Rows from block 3 of a small CTC audio transcriber, named by matrix and row number. Rows with one number belong to one neuron. Each number is 128 + 24 x the weight over its row's rms, rounded and kept within 0 to 255. All counts start at 0. Numbers have three digits each.
After each neuron's rows are labels from the 100 clips, of 14976, where the neuron reaches its highest value: "strongest on" is what is common among them. Only what is clearly more common there than usual is listed. The data: short read English sentences (LibriTTS-R).
# fc1: first MLP up (model.blocks.3.ff1.fc1.weight, 1536x256), inputs 185-221
# fc2: first MLP down (model.blocks.3.ff1.fc2.weight, 256x1536, transposed), outputs 185-221

fc1.420:124116131105155116092103114173129114126112182145175132120127110110134127130117150093139153103108147124159086124
fc2.420:146114130133138129138137150122124150145110093083110095134091141083112138147126179160093128159119118149122147171
strongest on: the word "go"

fc1.466:138123161136131156098168131142078077123118148083148100112120152147152092098110093140120123142102115129080145148
fc2.466:110105087156144145114151107087126149137139088129135128153120114100127131130161131076131084144164075127133110110
strongest on: the word "now"

fc1.88:131165126112149129091113116150127058169143131121154115120112156135128148131114114152104148152113113145124164128
fc2.88:128138144114148096148134085130133175132139072088100154153114136149148169105117108141180145130142138128111135145
strongest on: the word "who"; the word "is"

fc1.691:117176120163142146129139115110130151130104139113120128077099132039174180096162147109129135117088133127102149142
fc2.691:154121125164105139109127131119161131084102116127122116109120136114110147122130119107074165156104114178140114103
strongest on: the word "but"

fc1.526:151133116125156099121096184118137087146109131116173113126095113111144132147156087081158161132103141156133085116
fc2.526:183121142142103115131126118161122152144102136129123131117169124169119108148091142139158149128123104138112118148
strongest on: the word "don't"

fc1.666:112110131130129132109148116131135152150143121115136123148132089146127147142180157129106134157125101143115110118
fc2.666:126130176099129137097127106089153129118105133104131131158136119127125146124107147133129121107131144120141119136
strongest on: the word "it"

fc1.543:128104114132150166170159123152121120141154095112121118156116082143174089123090158156125068085121174157129117117
fc2.543:145115167121115145171151154143108148144142136157152124094152130154158125123129126098159148168160117132114129117
strongest on: the word "has"

fc1.302:167153098134123169149138128146109097172143152126174092084101089134129081158164126170142119136128100123117074108
fc2.302:123086129142098117170150109129088133114118120095149111116148156155131155126125165075150159166157142121144157115
strongest on: the word "said"; the word "he"

fc1.687:124088091119138119150084139120120147129099102133126139103076091117139093110108109149074131113124118128119113191
fc2.687:109137149155138109148100077098144147098114116148163127164116105087129164146174116128165111137127181109111131127
strongest on: the word "too"

fc1.615:095172102107143105165172100114080105124085116111126103137103159077095102137147136121102159094114100161140140107
fc2.615:146120144096116098106117176105136123156147098132074113142145108081139106124126160117091153109114125135093133135
strongest on: the word "with"

fc1.539:143118086110120094080151132147180150070129171141120121128102117139159136099153140162113104159107128120080126123
fc2.539:131147135153133179172088117117162128126123131146150172160084126135141145140136138165118125123107110121141143118
strongest on: the word "be"

fc1.734:112149094113151137101104103143102135152130178093134154116122127141136124076124097143179172129124085100119148128
fc2.734:079108095140109143114150093111096155163112156150181130206159141147157147085126158098130146118074117130106130137
strongest on: the word "could"

fc1.226:092108131149097102117153139119140111080097115135100110158155115122160118117178126161121165133133137155124125116
fc2.226:121142181129121103115130173104119127053124136137095119100115142127171163149119096153127113160106137156127130107
strongest on: the word "be"; the word "to"

fc1.379:162116127133131204104086108132172129104131132103117103110116140138117136136088143128125110109150107161127152124
fc2.379:119132130158136165108101154112116094139139130119149137117131161127157156145077155120107072120098109120124136141
strongest on: the word "and"

fc1.750:097102130133117097132114099136103120113136161117101042118090125144185120121132129107143127154128130137143123156
fc2.750:112123137109128129151157099142118130124119105137156121095154127126129108121139130095159117109152117116162086158
strongest on: the word "he"

fc1.331:138141135115136110129118129154154133149122162123129124138068123102137131104116125124137115132099157111116122160
fc2.331:145137104143150155150123148104131166125160103089116134084137125147108147093120118125159108114078149103146125119
strongest on: the word "i"; the word "you"

fc1.237:165127117189145109109122118135164117117123118134105087105165135134124146113132168142114107140178132158150142161
fc2.237:160103160125139101154149143164159179149121088126141102109121097117074091166132113146098146078158097148153106119
strongest on: the word "with"

fc1.679:141125165155120137139092097154092110133108118170101080096086123118182145091140154159133156110116150119125078118
fc2.679:149119153116145107087104114160131109133132158151093141107151167165136084158110094097121123138179113107156133153
strongest on: the word "she"

fc1.147:116141167129114122197092136140150101107104095128141123130169080128134115133136133133080124119113146133141096135
fc2.147:157164139163128131109121145107126125136170141131136127176096144142085154119125161111115133104104133133116170129
strongest on: the word "the"

fc1.523:109124151126118155119136191121101079119114115109157147165126138116144148118083100152134098139103150119123109137
fc2.523:108110107119121115144116127098125135134135149111122118071164112144138120138120130152153142139170100118146149102
strongest on: the word "one"

fc1.629:120063088116122149115129132125099065117099127113133124118125100063105105123124149111101144137108069164102139092
fc2.629:102142181114137099148131156081131133115123130111097144131182170105133128159133094135120094098114156116111110154
strongest on: the word "the"; the word "with"

fc1.630:147134129114153110107106142131174138119158135167129146136144113134137154129131154107112105130146143109137090108
fc2.630:104134170112133156146153138100139142123124169086120166154127176120110073140105116125122111162160153086133102129
strongest on: the word "have"

fc1.75:123103131149110134143101150101177097142191148104128109119141089134084140121147189161126115132142131090144151133
fc2.75:128085144157128156119159125133137128131154093137100162119150135128163114151070109077148171130118071145126091150
strongest on: the word "in"

fc1.419:155134159140154124081120135116139121114096110173109122138138096097098112115106140101126175154164123172170118147
fc2.419:123147113138146088141116157112135130095114145127142128108101179141126124151142144159110144113154135164136128148
strongest on: the word "the"; the word "them"; the word "of"

fc1.499:098117175132110120075113109123138143159135126113139166140077107175094126102098123132186127102100140153104108136
fc2.499:113166162125118188136140131125100114168111142122127108140155168155135104101194117121125123078098149109091145146
strongest on: the word "about"

fc1.732:133124129109122123137097124110125121125083111114088150194110145104137099162123155135135137114133071130066156120
fc2.732:088135169121153100084210128105111155138154195117111116069134097094146157096137160099115161115088136149157097133
strongest on: the word "with"

fc1.387:102115120069115116137148098109158105150123139127158076128124120156155079101169133104088126117198122167130144153
fc2.387:147150127137146163104109112139081141153143104148116090130104125133150117118141178110132175118108127156113145122
strongest on: voice: male

fc1.570:130129118127093069130096116122152109091134119116142156132134154163113116090130147146113120103070147139102108161
fc2.570:101117153126162108120092114073132068107159148180140094175147116134127151111106104118145150146150129106139126085
strongest on: the word "i"

fc1.259:157129147138066098138106160087158138148092166177118153143126125137126170143140129147094093116149146087130151122
fc2.259:164074099117176122118059147192161104106123132125152134130124115114116150104099134121096121100152105099166122108
strongest on: the word "to"

fc1.407:084128119140099135146129108154162103160164137107136145170110101089139110080136169122124105161141112123119090166
fc2.407:144153133165131121152147157139172077130134133102092145138142123145100112127131146122115156097116051127149130118
strongest on: the word "very"

fc1.561:114104126152158129115088150124140107129137090135135144133124106121152103083110167204115108097140100117155152156
fc2.561:116147131148102141125168149101123151110109118099133154109088129136140101100095130084148158161096138142157093097
strongest on: the word "and"

fc1.229:160138150124151130143095153123089107163157151121129121102149106112174179159108177129143108150177118195155146144
fc2.229:138104125113106144138137114087156128100126176123154110108145119092158126124131113158147144107159111130169123135
strongest on: the word "he"; the word "here"

fc1.353:130128134121153112137087128088129144101131115151122125156097132103127141117154108136123128071134097076140154102
fc2.353:143125091109155113097114146134147156156103116108127128142125179129132113161127134079103141134140092137174153113
strongest on: the word "and"; the word "when"

fc1.341:104138148095094143155144119165114148105128184142132083114117139131083148140157118121137115123145117157131118075
fc2.341:108117106091099135116131130107133120105168102124089098122134087149147133154091158144153134113099135151123108114
strongest on: the word "never"

fc1.313:086141150139109160131103149121162087133099106085107090157122120147104136120131152128081144095137131116158085139
fc2.313:159122108124157165097100165110120111130084121144106139116144138135144142134133105126135149116139121121130145124
strongest on: the word "who"

fc1.674:075137176134147120114131129192131152131118109115160157129149096102129091113115114105150128142132174096122117171
fc2.674:139187149154157178165145151139125117100127145115095139138125126151111078155071122110121144090112044123144114137
strongest on: the word "very"

fc1.223:126131176130153106127127161130148119154108119110130125147132162092111102141102117148121118140135145171155145149
fc2.223:152157138138166098138101146105164127132084138131175106105152190101146152122121132145116139129099163139130139089
strongest on: the word "to"; the word "him"

fc1.632:149192137149110154129119174174111166107140119118110122120131079144142124097099180121151146127107145096122088091
fc2.632:140164107141122131102152165085131144101106130124117124094128113142101127134093125132160129103125114162113122153
strongest on: the word "a"

fc1.198:137115130120142135115112132152115112119092161136159142139091130137177108093088161113131114106114118118111105105
fc2.198:145076121150133141111133085152087148148156110117104152118161127146134140156161138098177088159178151149107185113
strongest on: the word "said"

fc1.175:092095146149169125122132123171136072122115130162117135151134140159102130145142138104149127081086083185157117088
fc2.175:106187134141143093145121144147110129162122113110155100157116122144166147119151161078105086120097103083107124127
strongest on: the word "was"

fc1.207:106131176154149132134106159100115186165097136125136152097134151121160138124162159122147189094100132152155110128
fc2.207:126131146127114089162173147101152086118078155136130137106128115110133094130131102150156137117144123146171106104
strongest on: the word "little"; the word "a"

fc1.552:122120080179155122149143125123109129121114152129115104120127118077151133127115134113150095150115152106127096034
fc2.552:106162100180115116118127111129141088131124125118127158134122120088124137176132110142151129102100151173112117150
strongest on: the word "a"

fc1.574:115098168116156119168073123105106105134112162179112115116119114113115144123128111138154129150138139170155139136
fc2.574:118146147164120080182131120077130112102139142115151178108164133125141117128176107182134147141109110130119103154
strongest on: the word "little"; the word "a"

fc1.703:115091149124139147133112158126070115120121205124099131125116111113108154182124161139124169105123119141066101129
fc2.703:120141120118101169116101108126129104118092128112099113145112141159147150091113127141146154171079164112134119133
strongest on: the word "very"

fc1.382:132098144140083138121095138127149133116113175148107109149123123124121135152143143127115121127114093151137105122
fc2.382:112101148172086105110128149144122132105158142089111166116095145161142116153088130095156110138153150137148155134
strongest on: the word "said"

fc1.624:128097115115160170126152122179115095147144146132119114132121127113118137134103143168131151158137152125150173157
fc2.624:104099101078110155154159188128123112152109119102113119164104114143134127147155096077102094090115134109126105141
strongest on: the word "a"

fc1.307:151120166105126111145165145155087114081165136146111138164128149098123135106118144112105116127147076134141171104
fc2.307:151080161064101113107160125123149157130159119117151118167127113109114125151109088136107162151113096096143111133
strongest on: the word "and"

fc1.392:164126121094109081125110137109157155144134118155138121108113096135164123136069150114099125102141158080115168164
fc2.392:116123074158121198148122107084098122081138140129124164103095150154096108118112140136147131099126096141134174158
strongest on: the word "it"; the word "was"

fc1.741:112144110136101132131166109115166150152128083126117120110115146131126102152119138131111106135134111147095139120
fc2.741:125144105128157072103153134157146133121126085167105138121147125146118100151122133129174122146090112138112132137
strongest on: the word "of"; the word "they"

fc1.355:162130122117144080122128144109121062101115084108125098094126140140110082074114099103138086105102187133125104143
fc2.355:124127127148142164109095133124130155134184110117095082071108119135114076131144131123175140127149101122130106152
strongest on: the word "why"

fc1.422:152144122184090111135115118134125089089138156140117111138143132128138146152139163114138076097123144152140120170
fc2.422:145140131129157115097168148156107129115157106094098095100147086114099142092136124136123118142111154074185120144
strongest on: the word "and"

fc1.93:144101142151108130131121129108111125148107140137100137127140107088080153153120122127163113108103117135173117164
fc2.93:104094110126078135149083126114113085117099118119154128074159151120138115111131140107161139111171077091165171128
strongest on: the word "one"; the word "on"

fc1.706:170129144132109159148073142136162099136130146126116120131172108106147178110074101147140114177127147155128114118
fc2.706:138102104133155143146140135093100089087104147145108128146103155150146139137157143090060076142144130131134094122
strongest on: the word "he"; the word "his"

fc1.150:121120161116091132117127100104141090111111122165152135121093107125110167150161111115095147125126135122100119151
fc2.150:161142100143136104161114163175059119100116163135101118121172135137102127129131151130141129134140112104090153148
strongest on: the word "you"

fc1.662:127103117123075140125109122108115151108131124194109130152115124129064145151092138109138117118144116153101115104
fc2.662:130113093117108169119123173138148129147138083146118091148102126160133093151159142119110090129114114132131157137
strongest on: the word "i"; the word "you"

fc1.249:133121145098143122121128109142158084135114149115100101126117124140125172074078153166113153157126128130164125119
fc2.249:137123141141122123113095100118132142120118082126096138151107111167139166108136119120135122126135139108143111146
strongest on: the word "who"; the word "is"

fc1.269:147120147103123113130169091105095132149152156132137095075127137142179135137155089146129105090104121094127166150
fc2.269:128121139096133164151100137147141109175132129141122103170133156089181091148129162119095088135096144153100131126
strongest on: the word "never"; the word "i"

fc1.233:161103087153143128135107107155095118144129120070099162104118118144140120133144132156141121059142130146112104107
fc2.233:131071080132137120146115146172093154155132151105102144114143125149113123123178122102145112103140162092126125159
strongest on: the word "said"

fc1.72:115099110151153106098105104132107181147124149135111124127125132084129146160147099086133152109129117125123139150
fc2.72:124139151135125139185132128136120156094144076140161142102111124137132119088145136151125103146145141116160151189
strongest on: the word "a"

fc1.26:133143113142132139114129152138130149114108112126151148118090104136131170125119099117115118146126134132134158104
fc2.26:131109097120176127104176126083176121122133135134110121088126098101147124122092124106151103147101141184179106152
strongest on: the word "she"

fc1.457:118110130129170117087161112166122108143160107090140117139149127098108159194098128127160152129119147147132165144
fc2.457:174132103077169146107120166105140141098136156138200097111077175126132115128144153108101119144162151131074119102
strongest on: the word "he"

fc1.712:135139153156171141134149138162060122137114164113113116136157096129124152099112125119107121172135123125049127134
fc2.712:133116120142133107114102122149121110099132097083112091157147119146187145104121130109163152127127138131112107122
strongest on: the word "was"

fc1.350:101161143147133118124100115096139087170126122115152117126106122115139155133143097105130149126111112128132114155
fc2.350:130118134086121152146133100131158146170145120110122131172101104105121110145112113130116102154103136131115207150
strongest on: the word "better"

fc1.692:139119121128143140118087138097137125157132126102125148111088121146145110104099109122122113130127118140125122105
fc2.692:113132135090149140108109155097128136108142090134112143108105105136134129091132122143130156176107148130109142144
strongest on: the word "who"

fc1.228:132135180108140130116143137100159180147127140078116089142108116127146133123125146126138122153100125176135127132
fc2.228:129126097126089121141083120081107114157120125149129121142172101094103145166104129158107101121154136171129110133
strongest on: the word "must"

fc1.277:116164127087091147104132178165141095113153104134148108156098110162141112093168163110085086078156146119122118119
fc2.277:134109112112112176121103082141153139146119143119124093116131168164150115074102117174138124122111154102120097113
strongest on: the word "i"

fc1.132:128108105133130149172137087155139088079082096138103110128112117150077127098138127097107096147142111136114125154
fc2.132:138145171121122095101116132107168154087122160155087185122124109088095169165118154129123115135145127132089109095
strongest on: the word "be"

fc1.152:137146136132082140110157137106106072130091136131103136165113136147138169115116115141137105139142171117124119152
fc2.152:153114118101113126085140118149124156100120134173151110137142136126160084121156130145128141162119138132166097163
strongest on: the word "with"

fc1.156:112077145109116114093144117170103128114150125117116138173090126126103181118134105059128178091077126127145134131
fc2.156:094079094147115149151156140120119108110109151145146162143132085097118101144159096104167128157094146134129153159
strongest on: the word "after"

fc1.221:142183117139137117155147123092135184148120106100118149156070108096158149138125093090128128120155128146091116112
fc2.221:145154091109113134135103110095150152162104158136075182164084136077151129139145120134129117125113152103135121134
strongest on: the word "never"

fc1.115:115128141120145140147112154189076124106086151192125127099124112152099108085179110121137074125126154188079101127
fc2.115:130103145152146124107118100144148094163154136179133117133162137144111112113087139122134118131148105114126115105
strongest on: the word "she"

fc1.738:167098125129131111102151146090095095144134129151147146083191111161194120112110114169110122125123119093159117151
fc2.738:120170114165130078137129164090159163113128144132141133133109099138135099147116129132096101136158111108135121116
strongest on: the word "let"

fc1.55:074150105136124116116162155105163102105114146130128111149147107135106134110153192145112162133118130088104142138
fc2.55:120138107110149124109136131119128116119123136144081121155118142154117141127111140161142136141144169182115159101
strongest on: the word "something"

fc1.608:081126102118126125109113129117141100162118169129133122148080089093116138092126171147097177114144124109121120169
fc2.608:121116115128124122152181129133142053122116139103141148133130141139112140112139151139132126157104109118161117130
strongest on: the word "very"

fc1.418:120084101118127142090152144130145133118110148109096133115156074136129134111137096098120153115112127185129145098
fc2.418:062111118187117098147125088089101082172180131129173153111131132113162078099145128153134149091111141097091104138
strongest on: the word "after"

fc1.377:118153162109148151110096145144165116152101058096082101146149133121103141089134133110084095130112122102120107109
fc2.377:176110096167164149079118118099129146186091135125144118121120184138110155135154166126126099116116161130114124142
strongest on: the word "i"; the word "and"

fc1.761:123116072086089113142114130123129126116163136167108105139111120086080148138165155109117173109135118114114149105
fc2.761:103104121120128103135117163092098142147088124092148109105146153131152134131116134121124175133089145109127093175
strongest on: the word "don't"

fc1.430:139158153115145140144100152124091130161136095101147108124134123164121119134099111146147102153113149150118126086
fc2.430:108109135143093121136112121118165175151154085106186104143125167139115100131097110142131162080099140150169116159
strongest on: the word "a"; the word "was"; the word "it"; the word "is"

fc1.144:118175121171138123099103125167145087114091097133155149138176134148150087116137146109101084155117134121110138143
fc2.144:146133160146146153084130125150105102138099111111129092109147156146095139171123146145141153108159164116114173117
strongest on: the word "some"

fc1.173:096130140139057113132162160123118143106124107103157117104087129147098106132109148121156102141113104138123142105
fc2.173:111141146105111131092082147141096112131112121109108125130161119097136158121112155142138121087105092143169126138
strongest on: text has "smiled"

fc1.246:142120111107125134180129120140119097140147123100135143119144115176106128103124129099160094106130105130108108139
fc2.246:135159157088170146147134128098117176182169134128119159099146113123111113129120126125178123148102161167077147131
strongest on: the word "never"; the word "i"

fc1.725:138157148160125147159109141157129142090164141115117125150109132121151137103140119188143077122092136119137159124
fc2.725:090121137162110125127146117108127074114176132103180134153182154162153152145108103162103119120114135140102092133
strongest on: the word "no"

fc1.56:131149138140108110185125145168157130109129126126126108120130124118134095115165110147144113118105096078146151136
fc2.56:121095125150112124109153105167111111139128133098143198131130134119158130153117149115126132122104146128144138129
strongest on: the word "too"

fc1.697:072142107132145116125161132126133152114133146117107094168142112147121094159134174130167115146136136082094095096
fc2.697:111155149194154147100138142118095136144150117113111101119124141080116111074129120099109166153128106126141201095
strongest on: the word "a"

fc1.410:104144092104166110138111095117094071166126122119127098150087133099140143106110164148142136128129104142103134134
fc2.410:124134097150161100110103152119147140184108142146109127136122134144091129133164133113118112181113123145147124149
strongest on: the word "but"

fc1.665:132117146132137063112116130093130162135169109130107148149170123173167091121139094144114152127146090162109128100
fc2.665:170123138128091122139087136111163167142117149135148152153112136140080135118180129155130117125157098128137150106
strongest on: the word "was"

fc1.148:106131158128124135114119126148098170117130102112100076153130117105167093130071156128113114110105136123135138132
fc2.148:134113174155100137109138163054184108120154120107142149149134122144106164134112153099146169121105097162120155140
strongest on: voice: male

fc1.696:115148171136150095106113151122102189117105159148156127102130134127146122127107157142150154138132119160137120147
fc2.696:140123139159121110146107174114142100136097177122136160121132152123156125138177096176150123104168111118134088129
strongest on: the word "little"

fc1.344:153091117104131106118084144134069122136143145101110144165150152129139149120093129139129134134098151156117121077
fc2.344:132132137106144121140138157103145101120101026161122117171132103141114171132124112116130108121141109156103110128
strongest on: the word "you"

fc1.479:165131105113123105172121149102128114138163137175097135171129116105114100160115112125083147092104111121127157146
fc2.479:113112140136127133116118142109095133098142105149140112149135154116134125138132146130105115142090142095082100158
strongest on: the word "don't"

fc1.462:114125121125145106136153171126153136154136148139133107136167107090112118147157169109080169160138132110108138129
fc2.462:125082115154128132144148175100146135123145120119091169122107134085123093125084122145134147134084059126174092147
strongest on: the word "very"

fc1.363:117105081125142113103164128119111113140077103157096128141121118165102130092125158157091078096095140108095111062
fc2.363:115148121128138177153161165128157147117158088134132107129125107144096141135153120110133139091124132163105103125
strongest on: the word "he"; the word "of"

fc1.94:169110114144141139151179120117150111129126088128104157146113122146131149065104126109108154141088109160106116079
fc2.94:119109129108118090146135110105080118144115126156107125141108116148151122159145138154151151134155138083119150101
strongest on: the word "for"

fc1.572:127127129132122121120092118151089138124150104107105077109152151150118128115127146140160139154143126147112128135
fc2.572:149124154116157110109115101139144164171127108178155191082138135133155117138133130144139140107153108120159113140
strongest on: the word "she"

fc1.497:075131123113113081155158155172118136117139139129109110169088114072117144191146101150134082126101102097125124161
fc2.497:112134175140108113120123105086129078097119157161121089086106126142108145132141159148129132131102127173118123140
strongest on: the word "i"

fc1.568:125111110105142135118109101139082137138129139131114140138138116129133144129103155149126097120092124109085145123
fc2.568:114140078165147111097143174057140098105104157167149141152107116117150129097122175091124070096100148164108096100
strongest on: the word "i"

fc1.490:169146142179139107141142121139156097156177154136109148138118113163124138142105162096093164170098143101140143131
fc2.490:151100110147074170168104112146120131110148096075094123137144139105100132124153180117149161092091112116116133129
strongest on: the word "was"; the word "it"

fc1.365:171114173130109144104122151123147128165157137114104131085177114115164178152103114138130105135110141190130112112
fc2.365:117101097114140155166140107094125128099116142175166137127125166135161139154165110162126099120159124109123109127
strongest on: the word "he"; the word "his"

fc1.517:165126115126096179091104131162107144112136084113146112120130116111083137141140106117129083099127149088132118108
fc2.517:102175141096095086091126108123114119156140145137139148152184104126137161132130109099116128147126128089126163117
strongest on: the word "of"

fc1.301:139132123125129108116109115107100156067121156074126114194147129128132141112197121119147125104110146137112089120
fc2.301:126126151104125127102107123120172144094101140161116124134126107144149090123125125148132117165112158097109133108
strongest on: the word "one"; the word "of"

fc1.579:106149125156087134096122099115163097102121110135099137142101146104152152178131108177131155120114130079112155117
fc2.579:095154142154133136134104107128126118155086124143072167158145113091133126131128125128106160144132134131132130136
strongest on: the word "do"

fc1.597:131107108128123145095178124118125082123121146113113111125160114119100116127147126147161094108130132119135154101
fc2.597:113144180133123120132103110115124143144139143077072136106156140129160112149149150134149124145122116137128139137
strongest on: the word "was"

fc1.343:133139142139138142121097125112131119147127097065147090159119148144106117149124122126162122100137094136131150103
fc2.343:145166114128111120177079161114149122135163114116128132115101100154097164140108123118119083137125136178127137154
strongest on: the word "must"

fc1.294:138118106140161133141109139119109129126104119144128158175115105156073163083175121149108132124159065118148151096
fc2.294:109101100127158165093114109110133143133121105131143105149109194107119162139096142084105112136116094126138104136
strongest on: the word "and"

fc1.611:128101114163130149141091164094165107113136107198109099105106150136091107113179165165092132136142127093109144122
fc2.611:149104130156147114093115174098072128117127127139100142178104116145152073110104089105140118127104133118150125156
strongest on: the word "and"

fc1.116:116136134143130158104163182151116121149152129102138145159108120121132117164175166150153139128090121112104100110
fc2.116:137122138143106092194083115154126119153148149115146144086118135070125110142144083134136110121172126135171150130
strongest on: the word "she"

fc1.654:152133156101137130133110134115100082112147117133176154094123117171120145158089139111117111096068134121135072130
fc2.654:128148109107156118108139126139121133162138128080134108167112040142143174155112122131121114098115093095101155148
strongest on: the word "yes"

fc1.610:087196091142094127132152107112078095114126135116169124169133136123106114164153167120140137097109140104154101163
fc2.610:162119165113126129140176153146079150186126140112152094123147117175149129110168153122129100121152120098119143139
strongest on: the word "the"; text has "girl"