Rows from block 2, named by matrix and row number. Rows with one number belong to one neuron. Each number is 500 + 40 x the weight over its row's rms, rounded and kept within 0 to 999. All counts start at 0. Numbers have three digits each. After the name is the row's rms in percent of the matrix's.
# fc1: second MLP up (model.blocks.2.mlp.fc1.weight, 1536x256), inputs 0-255
# fc2: second MLP down (model.blocks.2.mlp.fc2.weight, 256x1536, transposed), outputs 0-255
fc1.80 113:411446528498568544509449543493520522549498444576459504546562514494506511473464549477512441408495494497468530478518526470555511504479546513576519525443500482575456509508508473457508526557450435492521483520503558501450469545514523505476559500524550534470449487496456508515455567553476469489499478550520476566504480526547492472474488467479525494470490449596600493453510550568432431476553527507563483525504545530495571496518543500588454442494491494487438531441522447514458491507516527512429502567583506542466511512449496549446498539514525485474470507599511465427476581473542530486486549534478530477526516511493412532553542565502599446504472444450514549552495557508416506556537533552485466553527520486482591507478452478524507479559519538544509503488544551492472579553505502
fc2.80 113:504516466467502522488447515472455509482434504551594443487549469509421520549547559475507552495573539526514490536440489521487474551464546517548440440565559425527485477536509508512526516514473481492431551476464499451491491539502533395470575495569499423471464560426500487514495534537482489542501498498535515462423538477527472546457525554451446519533526500445512586525470492488488487491532559463463593545476594492479483527496489450460523522532498467595543512472489497479538398441471474506529536495499567454465515528464503455496486490543517427492505499430545494525523609523485448486585555512471510495533546488519457529448443478495500454507542535503459464472525535536530520542515498513513467544556493519465548442485494455478511505504440520397414477542466523382534453515492474
fc1.81 108:502544497499478464521530496479551551542451510483442486473473463450449449533522466509438503516374542480516480446429515444485431451476495499522574549535521537497489469557520486526481567482462495466489480607498481555489533565494495444509581530505468522421512453555484494530464573506494499522474441483502535507478490501490548489449592586478479445532455532437493489465558506541535447440448544543531514494477517600517460387462538453537537567538578498480541475494520539535495559534519497565478471457471457547515501553497602570429534536454505555503537510477554451535522469515555502482426544480563535487495476494519557513501568502525515493544598504562523559509487578521519542521444520492484506452487541488469526492501491486532546501511529506475446505514468533497429439508547471
fc2.81 113:478541404555571547559496430438523519508493529540434536487530551408503472579498491505533485503563558479505505510527427494534504441475483427518466472489489474568522497475422522519483515515481457444496582520495472541517536510479523503495494434508482458521473531559521502493548476457508511526509475560496533496446491503500447524502472544506544568498535498481486562553560441472546504449494504493504485565520523475474482519435453486477466518547609568506640516484514428544549474507443536528561554433484510557541429481477513491537463542536573505495516495521518449539556493461462514456459536487546514493527497516438505521473515484407523468527471481490592503501486592459544465549469539605444500481574478454522444528557440532459495477474460492496482528527429464447565492527476466
fc1.82 101:461475510519540377539498496482503499518505430491462502498553459519548523500572499482511581533423480501491556562571441452530532550446516563503463466489525466531515540478442532476527541551412533514485503543500433533456536470499509443480546545599501586503566475441540534502539485557573481507536462444492536471475491572536592441504483529509531458497434544486426544526495551518517532445543500494553502455528558513472513533426521519527501498524543500519455528480497499517443456482499496580473454502467520513569501515444486504442499466530485532491478534391448503491542504478522509563518472476563437515477501560526482417509562542435527533517505510404411522509503524445456501499518425576520517561587530514487489523518468494465474453567542489484466507558551507557510493501496488
fc2.82 108:552522549480453534429497518466489548495423570481574526550484455469485510458487516529612487522448501452516466576556528518535473511476510435499530514466511541445469500498543482453528505471491588489545544520489559492467477567492492506549428510560427478509508493500519522438501555478545566421564514516584454493508462498534542445537520524559522500510500552526481465527444420491505513515509536514602537484502460486498497442535533533543450520500515449573481499494438509425499511463538581491560535494520451483530432569538448484482451473524517511523411497472443524468430514481515480534507449501500516538516513485503488472485499477615441462495482433510531521504581499517494506520425524394518479441515481529514504497473504561494520500521523488521552552463395490498544404465573554
fc1.84 102:516455500475503478514476505544479550536569471474519440404554563476570568490529461525462453550480517535453446516486449490478469526462504484547523492502492567525512488483507541558529500478499471465543552509541455502555528465552469508574556479516554586541513496536531468560474513591495429498516464534518496453502511483495505522571509561612495510447512535495475493439546571507552547461455594571391520480519537552456447499477520515496538459496554507503502511527511519458454504506510459524532492521477499494594533468466487565551495458474481442451426448496553443432514510473504515488501509452528531474530555507488471511569508536449464494497451515449511451502549445450481577509590541475459594451482476505534440468567512505555537459573551548569508498509551481456442528548513469
fc2.84 107:481502534538433485532523495491561520505468512493495473543464511459547488511451524525503559517497537493489477453468470476491473514550516589463471543474480467454467497529499446482514562511498482444487578553486472517453505498505589585506464522570568464450503482499569522511563510506436474485507555486510503468472528480575531472432468455475519520484455526409531528438480500564479487474479496479545563446514509455450471546476432537509550511411524476551552522503534512450601495458487454435513500533494497420427488489601454512538491482486542543462514491497481501528464554554494575494501515477487491452522529524485528506426439443466550530483477472610523537483474561512569532462436376499526492526533435483518525553463513472554444470489495500563516581436444443498518518474516389
fc1.85 101:549486496538500519525495514532437461541566474509445511550457561501451458517559510505532461555465528463448414472534465515468521469488482502566509508432481544467513479561531499466430593472484453507485491446536518551516537537475591504530497449492484515500630492469538446512478463488536463525473478589465592484575480507505476548460465513518450552497472463570528508495507566495518550516557509507478523520516505522510399492524457507487496518494458533466464533526506439575466567482456498519514481417521533478516554467523571583489500540517549522530518477572522547506479559500446625493498431465484493448460495500519515524446517538524430453524535545550518540474465489608496530504594540535499475463470520507539558582505471482541515528532518535480542413478487479446452518552540495
fc2.85 102:511438524432500511463491486593484534495529464536507513519539486517426523423483505488582469510573526511523471598537464458565451465491470478487503517497503536449461493497468609535436490533508493484512527556505421474465440418508452540459474503552502418514506466574492441562427572464512447514483533483577443502481488480491453451445496428503487463484457509510461486542510456561522537461552479511470510476498525537560530510557571531499425470556503455551525551527399549503557496589404518498504468479489549429500432504517481428520520490499462490535613513501510555493517479536527443519457464484450489482477486481466456474472440445544526516552540591564458494476567525526485572536506500515491522524452519549456473479490516501491561522541494516524562504507502463537512487522540503
fc1.86 101:428490618588482509506487503608493463570522510490550462474509551577449485575516495475504495479578510568452513553478581463534472515508524555510512491540541531447477513510524538536509450538519522486501504468470431440543512530537492483456476489590435458490528459473516513444441508441416484498554511498514484488510522474535507488450505489492529494513437463532581543492443502460481539527534507542503555492524582531574498434522478483470457518467486528543491542516554562481519500459493484601467553566521568527457582452529496516490450541545548517480441529448542568442481472480582519456443521507542482484574490485508511516463490515455566493523454510425425555490504502444486533511474492526550518431512447526562485476494500487422552523476476551536542524487519459465509416451497457
fc2.86 095:579519586516461498479502562546463487450481535463494466491548449498465550532491508581498507395496517484532471436542479487463513482513545501530500464461509556475439542456516522496529472555542463493499524482513502407462458477483472439531503518536503449474494507464537527547423545502568490508485429395541551548479500494483499460580469486494489485498490466546543502562503456535545473454438445514456450514529457569541454493480473558540469569537502559461493510499448515443487498439505551437468510464449467583549482496532443486486465467555502471513521539506495447510582533522503534527474522524425552505458507531520482561408537472473479492418558442509459531473549520513504493511483431570541524491578412574526485473518504561516494467469483531476506480479527477594576493600497572